{
  "hop_length": 160,
  "win_length": 512,
  "arch": "transformer",
  "experts_per_token": 2,
  "batch_size": 64,
  "warmup_steps": 140
}
Rows from block 2 of a small sound classifier, named by matrix and row number. Rows with one number within an expert belong to one neuron, the router's apart. Each number is 128 + 24 x the weight over its row's rms, rounded and kept within 0 to 255. All counts start at 0. Numbers have three digits each.
After each expert's rows are labels from the 100 clips, of 14976, where the router gives the expert most weight on average: "top examples" is what is common among them. Only what is clearly more common there than usual is listed. The data: single notes of musical instruments (NSynth). In brackets: how many of the 100, against the usual share in percent.
# router: router (model.blocks.2.mlp.router.weight, 16x160), inputs 80-159
# up: expert up (model.blocks.2.mlp.up, 16x80x160), inputs 80-159
# down: expert down (model.blocks.2.mlp.down, 16x160x80, transposed), outputs 80-159

# expert 14
router.14:146141088124136153138097147113134140124148114157176186126144108150101084132131148130107078107142111152130148149110106148090113113130151122139138133144142109104138153127070106162099102127112110146111113081136084122182144135135154114123083141
up.0:113154109121113153139155106109131078149158101079098098138132124137114122141128098162136127143137144081088144149093121126172129150119108122159137119127120161150136139105138143099143152111128082124143121122121162078161148141171110107117185131
down.0:147160127147166153129139130148105124160090138173135125156179148115150180148132151108138101154144111114138125162123128117121119139168171105151114133185151087147119165105168117143129133119082130111131148149144121106138115172139125156097108110
up.1:151178114102128147110154145109127141108105097120082129087138134108141102171130141134129155085166116107117144137153098121105103156082092129169145093107121125106120134147144098099115161119101081131108088180111112112118136093151127131116114137
down.1:137096104106125098110098144084117140151144106067151099098102132116122070129122193144089130124187123069121173090106118158133139110139129105107078105120109154120161133112141104110080154173142118139174149138119127118130112114157158126121141110
up.2:150110087128113148144135138101109142141166117128181150149135100120132114128115139134098109108135110166122115122116125158098118163139132100070104106122148129102186141140098097151104114140096119125174102093156112111141150083142110132091122157
down.2:126114186090146148142118168114141121098095096095153104094143123141108127118089107106115130113122156102130091083119140142137163149154147154127137116094101146119152155070070137145162168140107177121127119130108117132123126095131132099141133106
up.3:126184153154125180134150157160134132115110151118094154145076137105120138148133153102150133095124108097159111153189129089118140107141145097155190124121126091122102118103153111113169161103087115128094126142106146137147115125125136130132165144
down.3:152093101133098129093106127107132158117128144099109137128075127154175110132148169134137112152151160139142118093123147131080119095095153081111099084102097153093162086180124129094120145174148095123120123106165119105120126134135167127149144139
up.4:130144133126104130129116134131142116109164109142104140118153079111125140122094166192164127156120117097107178114115142103114107111165132165141103138155162144120149120108171135140121102116130119115138120133134099149118118121113119108133101136
down.4:130104127114162140120133184152136091149159147155135117108111132148080134107110131152139178101124127124117138173122185122156143117151118139141136123095103149099115120119123124132142175142080095083100120157182125120135111112098136111164131114
up.5:102126135137134130149130143090133149123151153113127146169135078113149175065138111125100142161088135139134081123171113140128150127180164137159122136128145139108128132171132114127170136175151149159163137091109090086156151152119145120148131150
down.5:144118152137159151129145104114174146166076158164164147102120139151062156136121117095107121144103109147105154115140099159159172155098167134153157130113125091119143164159135121132131107131117159141117138134101138158145131143152139108109146169
up.6:134141073150134143167138125180107120107089138164121128105132150090129127124180101115155099124112119104143124149100144139095117094113134152120185151111108113094127107181123103123126094098124084142155116141085140156106128132119116102159157133
down.6:120106084124111128139122127121111163158091149105108119120061124091127141131145152183122134124123172123132120104108104125110120112152145120118129128114143137161166124124163140087098095154143118100138146095119066105122104140148140160143106127
up.7:137156124140141167144144105139097105144136163128094088102143130166089095182157143153171184100112149136119145133169106100140144147103085134164117161087099137131114104120146103116124097141118105160101085130154100124140134122164130126132103101
down.7:164140109131100131102136170135105140164168125089096117095124132110180155129092112098140175092152156107143123138118174131139105144120094118121125139090124140144125121119089116112099153109127084110128134098161121144126095136119135141123154115
up.8:110132164152120143114111152128132159113117156089160136129148146119136131131101128103136103174138154103168147176163152132130114173132085110114124153099117124099163147120083088122132164111123125109143125110124154181125104124102074140088087113
down.8:128123119129125110120131135110140087144097080160140094085167103092171185116116153112127127114106145156092113125117128104112114106093142140116114083096098128130101146158151077144093124104119121147142106123142129142159099135160134127184121126
top examples: organ (99 vs 11.8); electronic (99 vs 36.4); octave 1 (56 vs 12.1); pitch class: G# (25 vs 8.2)

# expert 10
router.10:124133102158109123128072141150132153129087136143139134137138158132124131175152143108121132135150110158128123106120125145103115158125145130123133152130085117110109118152078093119151120141100112073107123120125129141154118129151118156154135143
up.0:117118121097125119142122128175131153145142113122122109150123104141125122117100115151107177135122159148176152089126158134113104129157118102196121148108106116158154135135101126113119123081137154076149154108144087125123174109129134113137114097
down.0:122118159104116121149138074123147142110114106126153121105106160143127109143152100082116167139144161089107115141141163148096119103081111123165177144154077105134146132172156120113116099134164162157123121123114103089122120160133123105174113115
up.1:131123091132102139139135130125113152151153120119091159179126131140158121094105140120122130115137072145115167170127103102130104143137154150150137128125123063094111128145152094087087147089126101113155089128121130149140129100165123121159120168
down.1:138138111139104123096129134127098122177166164166131132135127136157146097128096141117107141087122069101173158153129110130108180146169127103128085130114113144124127171121108113140127158113110144170116123139106132139130116103093159129117106103
up.2:103105137133102101126093117150060146166123149143082138152070163111150128108139151133128124125161122150157156143127114076081143143136147110138117100086130137140107143106135117061132177149135162099175108128155138122126102095137117114143078132
down.2:162135105154105127065116103118129131164134165175119121151142124153165148135087144147124143103111142113130098102139145096113116101116154099115128076129126129152098165148118112159128124129134126129175118126092136115107109166094137153153113129
up.3:100138128122111112151091154133115117159142140108091136122081154113158136174122163116128130128138093131156169139091128117068131109137159141113141079121109104102068139146145114121081118125103087105163117139110151117155091141148118111177100150
down.3:140132110167103122103125113125117122148173140169147118150103124128162112152074151158085121148087119136138150115140127138078137109207142100126132090135119128101129130125139115141145113100101125152123157141125143135130130110109126137161098170
up.4:143156129129106088116103139127150098157186151147163113129124141142161105159119137146116163136089100081116090120113133108106110132129158126167088136141107133161121125116128127119168158143110136131105097140140174127118118107126129118102118095
down.4:116112135157114137114180116159091186118143102150142128137108115130095178121129086119062140086100129130127106100123113116130157121132145132139106094093111122127153115118141129174113176143078150128130139125138147117142101155112183135132127114
up.5:124109127168085088133100086156123135162159176131110158113107143124126092123140155123127128152158112113116170127113103097080158127147153132138084127133136158102109126090120090125174098103094115119119103099132103098143147115171130128118063141
down.5:161122132084116099112124104144105116135118103140147130114113156124101133161111144137137139079095103109142137148121136082081130130092127107105095094157113088148139107128123095147145134104106132136073151128118147126139134092120146119149124102
up.6:107114093104146128112070167121126102120106144091108115157121086110086094153123137159122139126112131147120177088130129144103096083111082113068109133126118132147165134117142117098128161124129139137125101131136114091108087129116132147123122128
down.6:110121148163122120098118113112131095135143152128116128131117122096132142076132160096165104105180133134132128082169115151111099127103135132164099082159095127113130144102140153129093153221137140153124066151086119162130128106138116092094143141
up.7:154132143132095141143151135125079134121159135140149112156165092139120105096118141099156124115143187125118121122172086119135107121140071156148135143153175115094109170174160141135141112156109159104149129134115122122119126119111075123112123130
down.7:097160122106125131139133099168125099135158129092069112096097125133129137114133130136168119106143111120126070154128131101121131146112114173124169150098121139131115135144118141109120147152141135103126095148180134128094127143090104110122137126
up.8:113156100179138110168123125131128108120115106144181130147102126156117114117103092147107112129123117158141146136060148137121101136175087170144130146127110127123148113160156130139097118106126105123101175124126119153119126115134176083144103155
down.8:104165117116108131126156174148128155160129126108150145153127149126161123156104139113126136113155134166157149119119114110102126167131167139163102110128145130105107119129133136145084175125173122166085129135150123117124115103169116123164094154
top examples: synthetic (74 vs 31.1); bass (67 vs 21.8); octave 1 (54 vs 12.1); octave 2 (34 vs 14.2)

# expert 3
router.3:143126137153121145155088114101191156121144111116103107115107100143134152130134138138115152105162110088142107140126156087148132135116105126127134106128124165105122125145147144090094151139143147103091172092167165113104097067161161111112162100
up.0:136144139102139164118125116136156112143127122153139131171119058172094085139115135097072141139120135127116063126128147148081136091101153121133108097094135107147167150117083108105148147120093146133156152119144113116133112106156143121139134132
down.0:130126083116140077152141100102124157108140117081161106124104163120157175139106089130109132171138113117165118137162117100122201114135122184148125140114144125108100168147117142139111118086152135162164106117168128125090102109132146082078111123
up.1:116144147119129101105077092129147130134129090101092114135120101140176130123160106156128156124170139114148132147142157103129169140127047095138127114166135158133086154126137155085142151132145133110103132122153179117099092085145143096141151117
down.1:159111102161119136181116114097124162142165133117128079130152106146101138134128117142138107131149133130153136189099103110123121140125143087116098174185090105125111134118137136107065159149154122092085104148127156085102118147131114084109147115
up.2:139092131140108122129128097148140134155106179121128131102135172138139107130185099113150135111118109164071121094157146159179143125112124137150129153162111139115096111123115129130140119135097124141116125120139147082112145141122166171209112136
down.2:107111140110090099140149122130119145120159117121122125084122131123153117113184127127142172081146148185087126136127155100110139101131134127099121133101134153141152094129140159134149162103147119143119142134129112093147096149126173151131124141
up.3:121096170143160119122141130148081138145101167097120130117121138165119076163136114131120106169103154155057112103101139152149131139103111135178137172129163124145154105118115157150150115121111090124150144183122120123129139144098107150146143124
down.3:081098174107099096124148160130124119139069114128089185117105132102178129076149128125123119086099138156088090094154115164119133140145121129149134101105144152154159126167155145104139140134094112137121121112114152192147128140146160159133128134
up.4:153137147098124133119126136136114125170128139085141128111184169124142092138117117124105124113125155102133118132120117154140081109130173105094158087138150106147160148102100111128074105170139117139151091177084089108111142156151120159137115133
down.4:123081164141147113152147118147094110125071132119133149115108159089131128107116159153088077133137106115097145121110144124117126130115150149140146097114189116135192139094147126136171110130153114127175136132100101154118130082125124140131116151
up.5:147115116134128160152156121153112134078160138155107156154120090155096147137091094144136135164088131109112140138137166096120097130102137136116125159119143116150137122147183114092141106075110122111140110112113115125123117117171125114155137110
down.5:093131134128077102117133107119100137156147104139113144104078145112181138155098158116168125140170107100158100133103104105131142115152157180161150124123156142130095121140129141165122156079135122139144145169135146136132097145099140122099131144
up.6:162147177148155123129142134138123140126142085119137110125123164124105124140125094111149117142121159136121141087090181154161137125168110111124138130140144133151100140107150126145146077171131104158125103110078121111115072154122109123131132137
down.6:164103125147107146104067177116155131117182139120141110111121129160123164137120082135171107086149105135109112138115116096123123154169088160116125173119143104135119154107159118176124135100134116106124089162136160124144095166168098107115135113
up.7:129151105118157160137118169119103154111136147128145111142115118099105133149111140106148080133062136122086121139097141138135120150174140165124168143138158136146071136135177115157171082095127113119143133149108153171098110148085144099126166145
down.7:117116130133122144151130132106137099065138076133114106139150084138135186125063122087146137088148093112116104138070150151102128120135122159146108121089107114089149116159115134109135139115099084102154133149146113164105113129159087106138182136
up.8:103154140136120126127070110119146143147161125074120122123148116154177143126116113165133194125185136100182093113149128109141151120128088109114092116122109160122082125140122149108130156137109115100103146124146167134072119074134151125128150106
down.8:179085110150098182168103095122149149106148130111144090125123141162111126123133119149108129111138128124131130169117101110100107125165108136122101123178052123116130132153100139140075127144145126125101122116145142086113085119139104141132122104
top examples: pitch class F (100 vs 8.1); octave 6 (51 vs 11.7); note: F6 (51 vs 1)

# expert 6
router.6:111145084135112171129125145121171150147105179155130137094134157119154136154119100104154118138170114117091158130078140142128113119133140143112133122146108103088104074140104123134109123124142094120110121107158147123113136135111141189164157139
up.0:117143131134154106131137136179074118105116095143115162132112133188134085107154113145088126125127185114111104098113125166127144139113108107119093100150085151131112093153110136110118089105088139129132142132166139121114137137143131104127139112
down.0:096109124173154139115076104113126166101135136178133098110112119148110130128100121102118090115123133098158156173138127110119125117129148062127134116157106126130131148121093119129165135099119109088112139153141137147080088129129131094114138148
up.1:108150128135123117110112090137095100094120112148156133157063095156135116103132150139100134109139117161121125143139150148137120160145105171146117151130140136145170164145116108126101158089156133131152138151086126145131122117131137125130134128
down.1:088131136076132156123163159133121116114164154123140106127110113094102161167139118116180169124116084103137149112134104132110118150151123136122145124093142119118167118165140135103146117086121146138115066162159137136109150108142153106154126117
up.2:121086105111105153102154148122136121161149145095118132145148176103132144159121134147150145116126104103150150129100111112095134160119146137113144179091131104096113066137100112115095106133142136148156103105153123091164126132152145108143111106
down.2:145160117079120069131115121101144114148120118146140112089158164122165155124108129112126085123126133131058124060160105113102142148125156145094126112131144127129110146138160150094131120159121130160128155103113121168152139108114090141081131126
up.3:084107131125129126133104138121119130113156109141136165130122090074101178135154157142152153098114107130120135137165133155108110151104113113139133085151128141087125125095144110114079151140112134139157128173132141104112157097135156130117128157
down.3:125172137123123096148100136125135159157086113102132145068096139149150149166170148102096118078146112112164152121178161109120120092087092137136179135158122113157136130145088101129095138140128146164090132148121146115128120146176130124154110134
up.4:136111146077137159147151173120174100135140113111091129130132104093113146150104130127161127107152091149103162134124118131128124120129115150104108133176086133091116123129155148118115113106140118135137138149163151107085108133103154113148117133
down.4:121125097116109139130145186113098138137106090123121194119100132091161112158144127129168151123108120095140084137107115112114131153117140099120097109102125139109148129120114123104114122157127111166099096139129106098155106120170148143148084133
up.5:143124132130123108132121154102103149168120129126160139124152143151106114143156119114115155123137146127127141115140120134160131154087104093146122105140127131116122126126159165109134119185063123129102145138125143144145167124152141141064183141
down.5:173145092143152150158165137148115106119118121139114113116124148131122069093077146115095097164134138116113100137152094144114085157098117079089116128170090116127145080116144171101129113120126105124136084132091092143108110135161119148134122140
up.6:171111121131112138129144113078104133099106117144125159127151102143175152118140143143130186155065154133101103058147163136135140097103098087132152118102116134106161155103153107118127159132117163165133131155144145105114109143086132132140136132
down.6:145127097170132139155093125148117188129135179126159097146120119133148180150132116116089141112110136131120117150098108134158116099106104101139128128176128106074146097106130112178155137146136101098108135156138122145104153146093107177119172077
up.7:137127124101114163138097176108174178128147130124088141119131094115158170114149095134131141135116158167157146148145124123176179180167089101140115108087106115101092132110147130105162142111109135120112114130148118102165136146156124143134103160
down.7:116110141099093133123130122158146173152119104146135169158129140128089113098121094163131080144124165163078156106094172159145154109131134123140139134128148151107127114136088162144117122161070108154099138133100149077163108118152157176124117102
up.8:138138130138144100145125128119103118158115109117141116122109127198174117124141135118155135083102148122103120116143098164117156149079129126125134106131110169167142132128159174140133090161130118136121123180159119105111163114130132124083095109
down.8:181106110137118182157114064174129121099122132198094099119159128153092107137126140134133107139136123099165134153118158158128137140120127127072110122148115105103081109135134113183135151130138095123114161128171129105108093142129145104141149126
top examples: pitch class D (75 vs 8.4); octave 7 (47 vs 7.9); guitar (35 vs 13.1); note: D7 (33 vs 0.7)

# expert 13
router.13:114134122152167145135115098138099135116134150116123151157095117096125160122114137117159142110140141139099186133152149154125102099132124115106137142139104133155075135132134069180141176157141122107142123128106111154184111159142125127160054147
up.0:101123108168117103113101146140157147127126152172157081116134132156145156134117070093152152104141122121142119144100129117117149117151116134147142130144173114061103166111137109117148098107135093149123138133129071155118112108153132125133112092
down.0:090129114116120145083105126133173062165122118119153126171122108127124094117131174085117133125130163134083131158143101167099124116118145115149126116095151149125129153111122114136137142167103170168175129146135131119106138121132087122123165192
up.1:105127127150129155095133128152099098145128135136115112154107188131161141129138109133127137119151142125150130159101128143179104181121136141128111130112107112107104105164117129120140100160160149126137118121132139152096090135112156126109124121
down.1:100117162107123144106158104162133098144143149130094136138099170073153147126170116145136146129147175115186101096066142130106104126165145125107109141062101116106115165156122158111139152125116138134119120143125120152092115134146106137153103148
up.2:116147097127091130121108168153122143181144130111114160156090135086167151129152186123125177102159148107166142152118140149110106156138124103122146090137082141093129143120115110150096101093095132140146122107151127129132122104163148120118146150
down.2:159142106112122153125133177148102112163150145132133138149138152134162145159149108162155120111107135121132158138091102110129074140149158117131091150159112141145112130127168187115130106155145102140102106162118165117077115173120092195153135125
up.3:129138167125133125171138133138121140127115135100100121121102123098107135129152126095170123094102138133118202099141174100113100108134124100083108110140096165121088121098153140155133152156121146104082133169156147132122096154133082108139140114
down.3:159137130085166105179113094112085074154107122139144110105135155142164141172118085095126106144110088104106127133143123113126122105114119143129095117130107127116120148144122140126149106166075123141118098141153168116135111161123112158109110111
up.4:136154103121110136121138137163121137175108087112177135137122146117158131157161090147107136128127138112151165111136115090180078141129137145085112129089116148125092109142143117147122081120113124173176131109127154157127135155182120112103117141
down.4:103133078129081110117151139128150138187170090110137107149109145101138147142134140169175151154123149156120112129173157138090085122139167116126175086126115117134140134149135173117118091108079173140126150109120155125152124157161111131142103120
up.5:152123118141126156135123113111108130155142152183123154147138111108118115131154147139134145192147125134126112172171128140085145095137147137142167126093106086116145118127119093123139113057132114136136130123163098094154127134147150128141104087
down.5:107131159144118150099110156111131110095143152147113139134089156158104107138132159118121122126095139177103111145097098201136147162133101079136145140136173098108158132157109114092118105119143122116142154097131149156127142108110130148124148141
up.6:085146124117112179123145142108123125120122141136153143111114094111149146138140156112136112105114138121128141138133134140119144128132134120108111103156141137069096125098134128120128151139074161142081161153104098122109146132141108112108106173
down.6:121126092065092121115161130112136120132136134122101105132140104127144121138104089156110134118129114125157112164142109139096096155152109105144117127159110162182157133136153164140110148172148180121133140127126148137090122145111117172105158122
up.7:119150099070136136087138120141106109143106117177133124120162145167139158137147141124152094097123146139146132127174114130140109187168120139141112156116144117154130103121116139123110098063159112158090127117124104143137114155107099148134127090
down.7:119096105123125121168134140111109133133129142157114118162149117104135116165167163123141097152092136124121099122126159163153136175078157121136144121109100158128149113156142108128133140093137113093157132161118089121107130129142173152205148120
up.8:171139143182138101099116132162084132107172144095113126141130121084149155103104118152140133108147118125126165145131133088102104136133093122110116119086100145156115136148128114136114165138147129121149091148139140121136069139139095128143102092
down.8:194103142141157080144106118125113088114127099118177125152114160107134118149108140108124142139133144124101134108126142092142126081126141137078083153159132129120092162115132134157131141127126073158104094163148139094151136156112131127118080152
top examples: acoustic (66 vs 32.5); string (64 vs 6.4); octave 1 (61 vs 12.1); octave 2 (37 vs 14.2)

# expert 2
router.2:167161142108153154110148121147129107124108114150165117087129153129120110119145110113112139113100119149134107120131130149147085122120143114137176160139144131128092118174084164141139124164147120177138162111124146110166166181135105178128113135
up.0:188147127070070163104139162141108132105145108093127135103144188110104125170113126083136162081153145152115126167125150125087152110154160140129146089145123161122117127096118149197158146096125117110122137132138143087143129148143149115107146149
down.0:115087126160127127110116167147131119121131138135121157140074111075101113162130138121136151141127134146121151139111132127145115110144145138142145131120139115138194157097137140154130175122151125093092162105127130108146114131092065153134170137
up.1:146100142142173097116090120148144104110081176096085080137130086162091098090132133133103144143133145095139132097138104190154117143148118114145138120142124164115110113154131166147156151151146137123106139136136134115097154150093135128105162095
down.1:116059172168119094118114073108124133151115118107115106143148091113111140084170136110106116131112128152119095172130135162121146143120133116130119100110130091167193126147107123126116126143193164114117136157097146091114139131131134146142095097
up.2:113133099166127156111103145090155101103141101115120143143114127121131123138132149117169130122082087121153140124152162162130096161115148116150111134112140132151133112121059137146127136119090146135156105102114113172171108126168116134157151148
down.2:105116127111108111159124150159154093095101146122099182125114123140127126092116087149113137125121124151142131151136142113104091077078135160090110130176105142102132142166120179123112130095155109160124134119102122125127098135125083139125110114
up.3:147133117118169132065122102154143138139129156105105154158172104131175114098119123153144122123148162152095085142153144097117094127131128139091136153110089111166125133092151126096142149126117147152116115158145109096117119117088115099126132075
down.3:141114128135124122148130126106152109088143128123152107131140112136133162143140143124135154157169122103130118136127106104112149126089155104112118109126113085104125113117104146130145070138141107151183170124134128143161134118142142107081146152
up.4:103160056103126177138139095121164146147145128129125190116157178139140135150112132112127101141133112111133107123136136137114106107107136160163129137168111101079133114178130134124121135118139123107071119114135155117144149129133124157144125167
down.4:147168077176153143124131131175109138194114138141123132116146151135173103124131156134110113153129107135147111118106087105150105152175127111099105127141124131126095133163147138124090189145125087165120098142136137132134115117121078131145120114
up.5:118100162111101132084117111120132146109134166148123176130122129102154138118087138116117116105165160127095120148129100112142134087149102145150133113107080139109140128092103151129097106148052111153156114141136135190115147135136116126170148116
down.5:153150112151135149137119115132144136115152120115124128080133112131152107121146089119137181151149110099129081114160157116163099076124110103103148125107107091104149143136133092120094096123107144160129150119105154110095144159150118142089154148
up.6:169112157120085112142108148136132115134136128105142079110115147119126131149108129096150149117143106154171152173098143126149123139139113149129146156127144117067080134124131140153136110077148111125093169117122134141117127105151097116150112113
down.6:090091158147123134116116170128109099163101150132153148154124139106114128141088134144114124121142151137123117148068166175157151129174122161129113130140140186085152125109090122162159085076172109122119147166153123158123134134145169139131153120
up.7:126135194156094151122124139116137161112128199149124089169123098117147143150183131114143173130142175134139135147130103106161183116171129131125138086163158134124141124144160113108123121116137129103154116113137101113161076151166128142135159118
down.7:081130127145159092115146141088226150127184128118115169158139086100140093108122100084115155114109120107136143141167137154144108131130133121148165126167098119129116146072134079122122110102145105153143120127107114123129151113154118104118146076
up.8:135156154131159100126111112167083126138145097131117139160137143131075131131113102098112151108127125143132126124120161071119116129153087118091142143083095122127108144150136131119118089083132158134102140141128109168127073132121105103107174103
down.8:121075186099134138166094165123120112086095115117120083141121110111163143128137126152123175119128092115130149126082165149140175126140109125134187128099105205102154101103143125115160127132100130133131127116121115160106134120102128129124142113
top examples: pitch class B (56 vs 8.6); octave 6 (49 vs 11.7); pitch class: D# (39 vs 8.3); note: B5 (32 vs 1.3)

# expert 4
router.4:113158116096107112112123150108116151161111186129126155148137118096148125087139110134098097158104150125104081094108126163141127140154115082139135131132104166115176133105140102083130147139101137132189158122123094144116119141116142128105177132
up.0:136131130146135184116141159125116170120164163122140163159135144111140177120104072119201126145141106104128127152092153174108129115145121157108140124132108125071123122117129116137137141071133102103104108122114135129094119107141185130143168113
down.0:189074167147162130130109107143148139111117071149123124112150111120122120088107141142135093137143124143077114142175143142148136123126137146154115133154135109095131119134103146137125082095180144072104135138139115121126114130130133132123108139
up.1:120154102109123114168155158119133096102114095112130118105125122155106126140130091160090128104117124149149096125150121122122128108087136099099115125124134154198162137130112127115107169149139178147086136138112143091078175135121118136127128145
down.1:129139153145136127127154132130135079153113136112154129116114145101118148162096115101178149100130114073121102093085160140135115085169157101131149104100129141155111151093103121114148132136106109135126129126102119125116122137131140135147169113
up.2:147146108129127086137109120170109170177113166119136132189124117122110115099132150145063121130154154141121125094162115139117162137156136145127100098085123126120147150112129133096123109130151086123175153126124141166112118103102117130135160146
down.2:123107144099131098086094177155172118172155146114162145141125125069150164088128139163125113112086178112139113125120147100169117125095136176137173128126127107123075124103147089137106142135129077117157140157108140148120092143132143123114123139
up.3:149100140128128152090106134091157107148134096137152135072152142159134143149108102141173148160164110109157121126133114141130116122114146127118098163108127125078123129149096127141115125126071112144123125099153130104144145092137180128134132141
down.3:123136144168149157155146102113124117101094085123099120108119133149077092140118146114165107159118075167107130149105145139126167107143141157100121158111110091147125055162099097132143149094153162117098116117107120102139124104160138086151129129
up.4:138128140120140117152116101127128131089135121117125094116120142127100056151120147140150153142113128109128180118140157121112151135132116149101115151128164117148123097098152097186133158130143159106144135138110143119101123152095121110138122112
down.4:110132116117142128136138118158124132128172157139110122129104100153102114101167090125136120106162142154124141162111116103101142119108125112149152141108140120147212130144090136161163086130148127120128117120113094118101131099125117150090111124
up.5:146147114127157095155118165161141136123168109147118126113093129147097129147089123112107138064142065154120126107137154106097182134096136122099053120116136150124121144152125146121140128174103141124116109157165164110115142118083143101160117113
down.5:132133141124161119144130110126136127164158139107153117098103133093130177150165098125112115119133128126107154112094091107133111122148134110104145086107084157128124161126152122108093116123096113163192129151111123130111105113069143148129111116
up.6:130128134182121136136095110133128118107120159156174091113097128128121151117180127149129108170107096099112159135100128134132123132152133117114135154137145128076164093164125112116127091077136132131117127145097102145080133155125134165155132127
down.6:171131106134134149117136128134153193132143148139088140167140135143144095146117087126078126162136136151131138154131106117130141118171126093131095143125140142109165084159099102074108176124139133105132126081162080109108167099126132118094130117
up.7:150101113147119123123128117123155098149108087153202100128100143101148135120130136129109119177113127128115122152090103135134091131163136151101168150177116150099170072148140089119153111060148090118125106141085114146145121114104142150122134128
down.7:134134121131105144099113135133173137142156121119140146115103126143116147150154132107148119154172145129166084151128117118159162130166094103105116195140130164121105113126121084083149137127087133124118145086152119088074113116141141097100137118
up.8:124138162134093130130139106145164111129144091102073110137122141153138085127128136167149122125129149143141158133142132114154111129112117139122116175128130134125114134156122136186142118093145105128088078158088151088123155118134129128127056114
down.8:113159122146102136139138081142148106138142090115090137138124118166140084162121151164042100128125148163163127113133097133130118140080110122121146101162109113139134138139118141186127126127086166154114116122137132140128169085108077142131117107
top examples: octave 2 (48 vs 14.2); guitar (37 vs 13.1); octave 1 (32 vs 12.1)

# expert 12
router.12:146121098172128180100132142168134155154138186099106109103179132164110144142135136152118165126128102148144143113149131154158120152085136175121114151134131115112123118142134115167127095149133130158099112114139093136148149130134122140147140148
up.0:139114093170126108126114140145127132130166111125137125102147149125151116133137141147130093125152096149149174106149129123092120157126130143116119152130169130161144089122113161125133110093141077137120134119181143111143182113102094133153102121
down.0:143085079174168130047125113098116121132165117132119160164122121121124162123095117148146139108118115142170137113098151099089114141142118119162118116145114184121105153100154110152102160112132133111122099111098121155099123123127126147136111154
up.1:113162120158118119121162142172156115116169105170096133140159170129120144106126117110150160111109096082184148147149181131138118127101097174133142197097142110141087126155080125135131107079084153120132157142157086124140113101131160104141121079
down.1:082104158165126124098106106104079129104139160091122124131111129131134143109109124144149101134141110122106152108141122125108113108143106152126153136136158152118124119103214127138123137127136110141122145129078078115119130161100080100147104122
up.2:116129100110105156132162134109123133148154135142142122146131091101147135077123113099098129115141112098190137190131124077120137114130164116121124143123136084117102124104130122102122147110104158149126143127143114131116142075124138121152128104
down.2:116113164155124113115111098153099096122125116118149122121145113139169148141157140138162154119120160091090135092150136136101078108083132123078143090130171107112145133138147138134101122130135119157124122115098163094109152151117143166146094118
up.3:146148095085140120142099114133115139131149067107140114125160127110142127124107171150122154122129128151168132115122141131100125111108128137126087145102142119112141165152106111119126128148120108129144103105158125144153140132156144143157113137
down.3:190102085110114130153128117140122102123146107119133165105130147118088126114135093077141141125140116113144114098138130146098107172106092090145161097133164134116144131154136094179093173163127158142101104134097104111136114131081116132110115122
up.4:121114155128144136108106163169124079110184090142098122096116154110112164154123118128151145114067109151144132107126177139154132132143102179135147193147093123166117083115108143135163163107144097141130120119152173128115140100147149098144146119
down.4:136122151134128085115096130152123150096102156157098112135124096113133149107097132155146114145117148145138151131129157108112128099111130139119126145122180151140104133110124178151124109184135086119096129148103130162139148105152117133117125095
up.5:156126120146123166091127076119158112149164114124108148138127131138107126128098148104151149134155115111160114163126168105081105111135120113153117169086110087158142079155118126128116107105130110148173082151129144126138117086145131092147115075
down.5:105115139137130091100106138142112100114163147136101132133124174123116150110163131143157133141145144126154118072166165122107079098168115111145147109151116141135140164101181144135116141109125114085132140154091106154115082144136195114113135088
up.6:131119150097131093122144110088094118145135144141074125136114096146126153151125153113166113094093146106124119167118101136119065113169081171123176157108130106119103125126126094160092127111115124120120121118152141122138123103116123101082098132
down.6:167119122133130151118156113122122095147068133121135111176128121128096153120118116134110146091142143123124129120099110103146136112142067149142115111097123115159155136119140117103124096124107137143124116158114132170091180146152109151094130123
up.7:129126103163110111142125096118139095122161086132137154139090115123134135154094182139149147131152069149162139163135158090106161133130144137124110152106137122121135092173110119120095093056109128123145103141137151132169168073151134124150097102
down.7:113147150111083125149147145114131119149134087082151152122155104100178150116107114128148097132157154112126160115082142119123103119116121131159154133112128117113103127162139124132098083131115141161146086146095117136082102146125166123158135172
up.8:109116105100138100119108147088142143130135169105156128136160121154153124136129100153131134124174143119116129138143131181092119139132137098127095101157170107120124153085128097160139158149072111094187122085141124101112138132135150093143111127
down.8:133113116114130139170136120172111114156117141139159086095187126106139108090115137135102135128073113154151103119154124141121148145097175083157132101125110117138185191132126109093111159146120108147157111117128145132158133100143134173117145112
top examples: pitch class G# (62 vs 8.2); octave 6 (32 vs 11.7)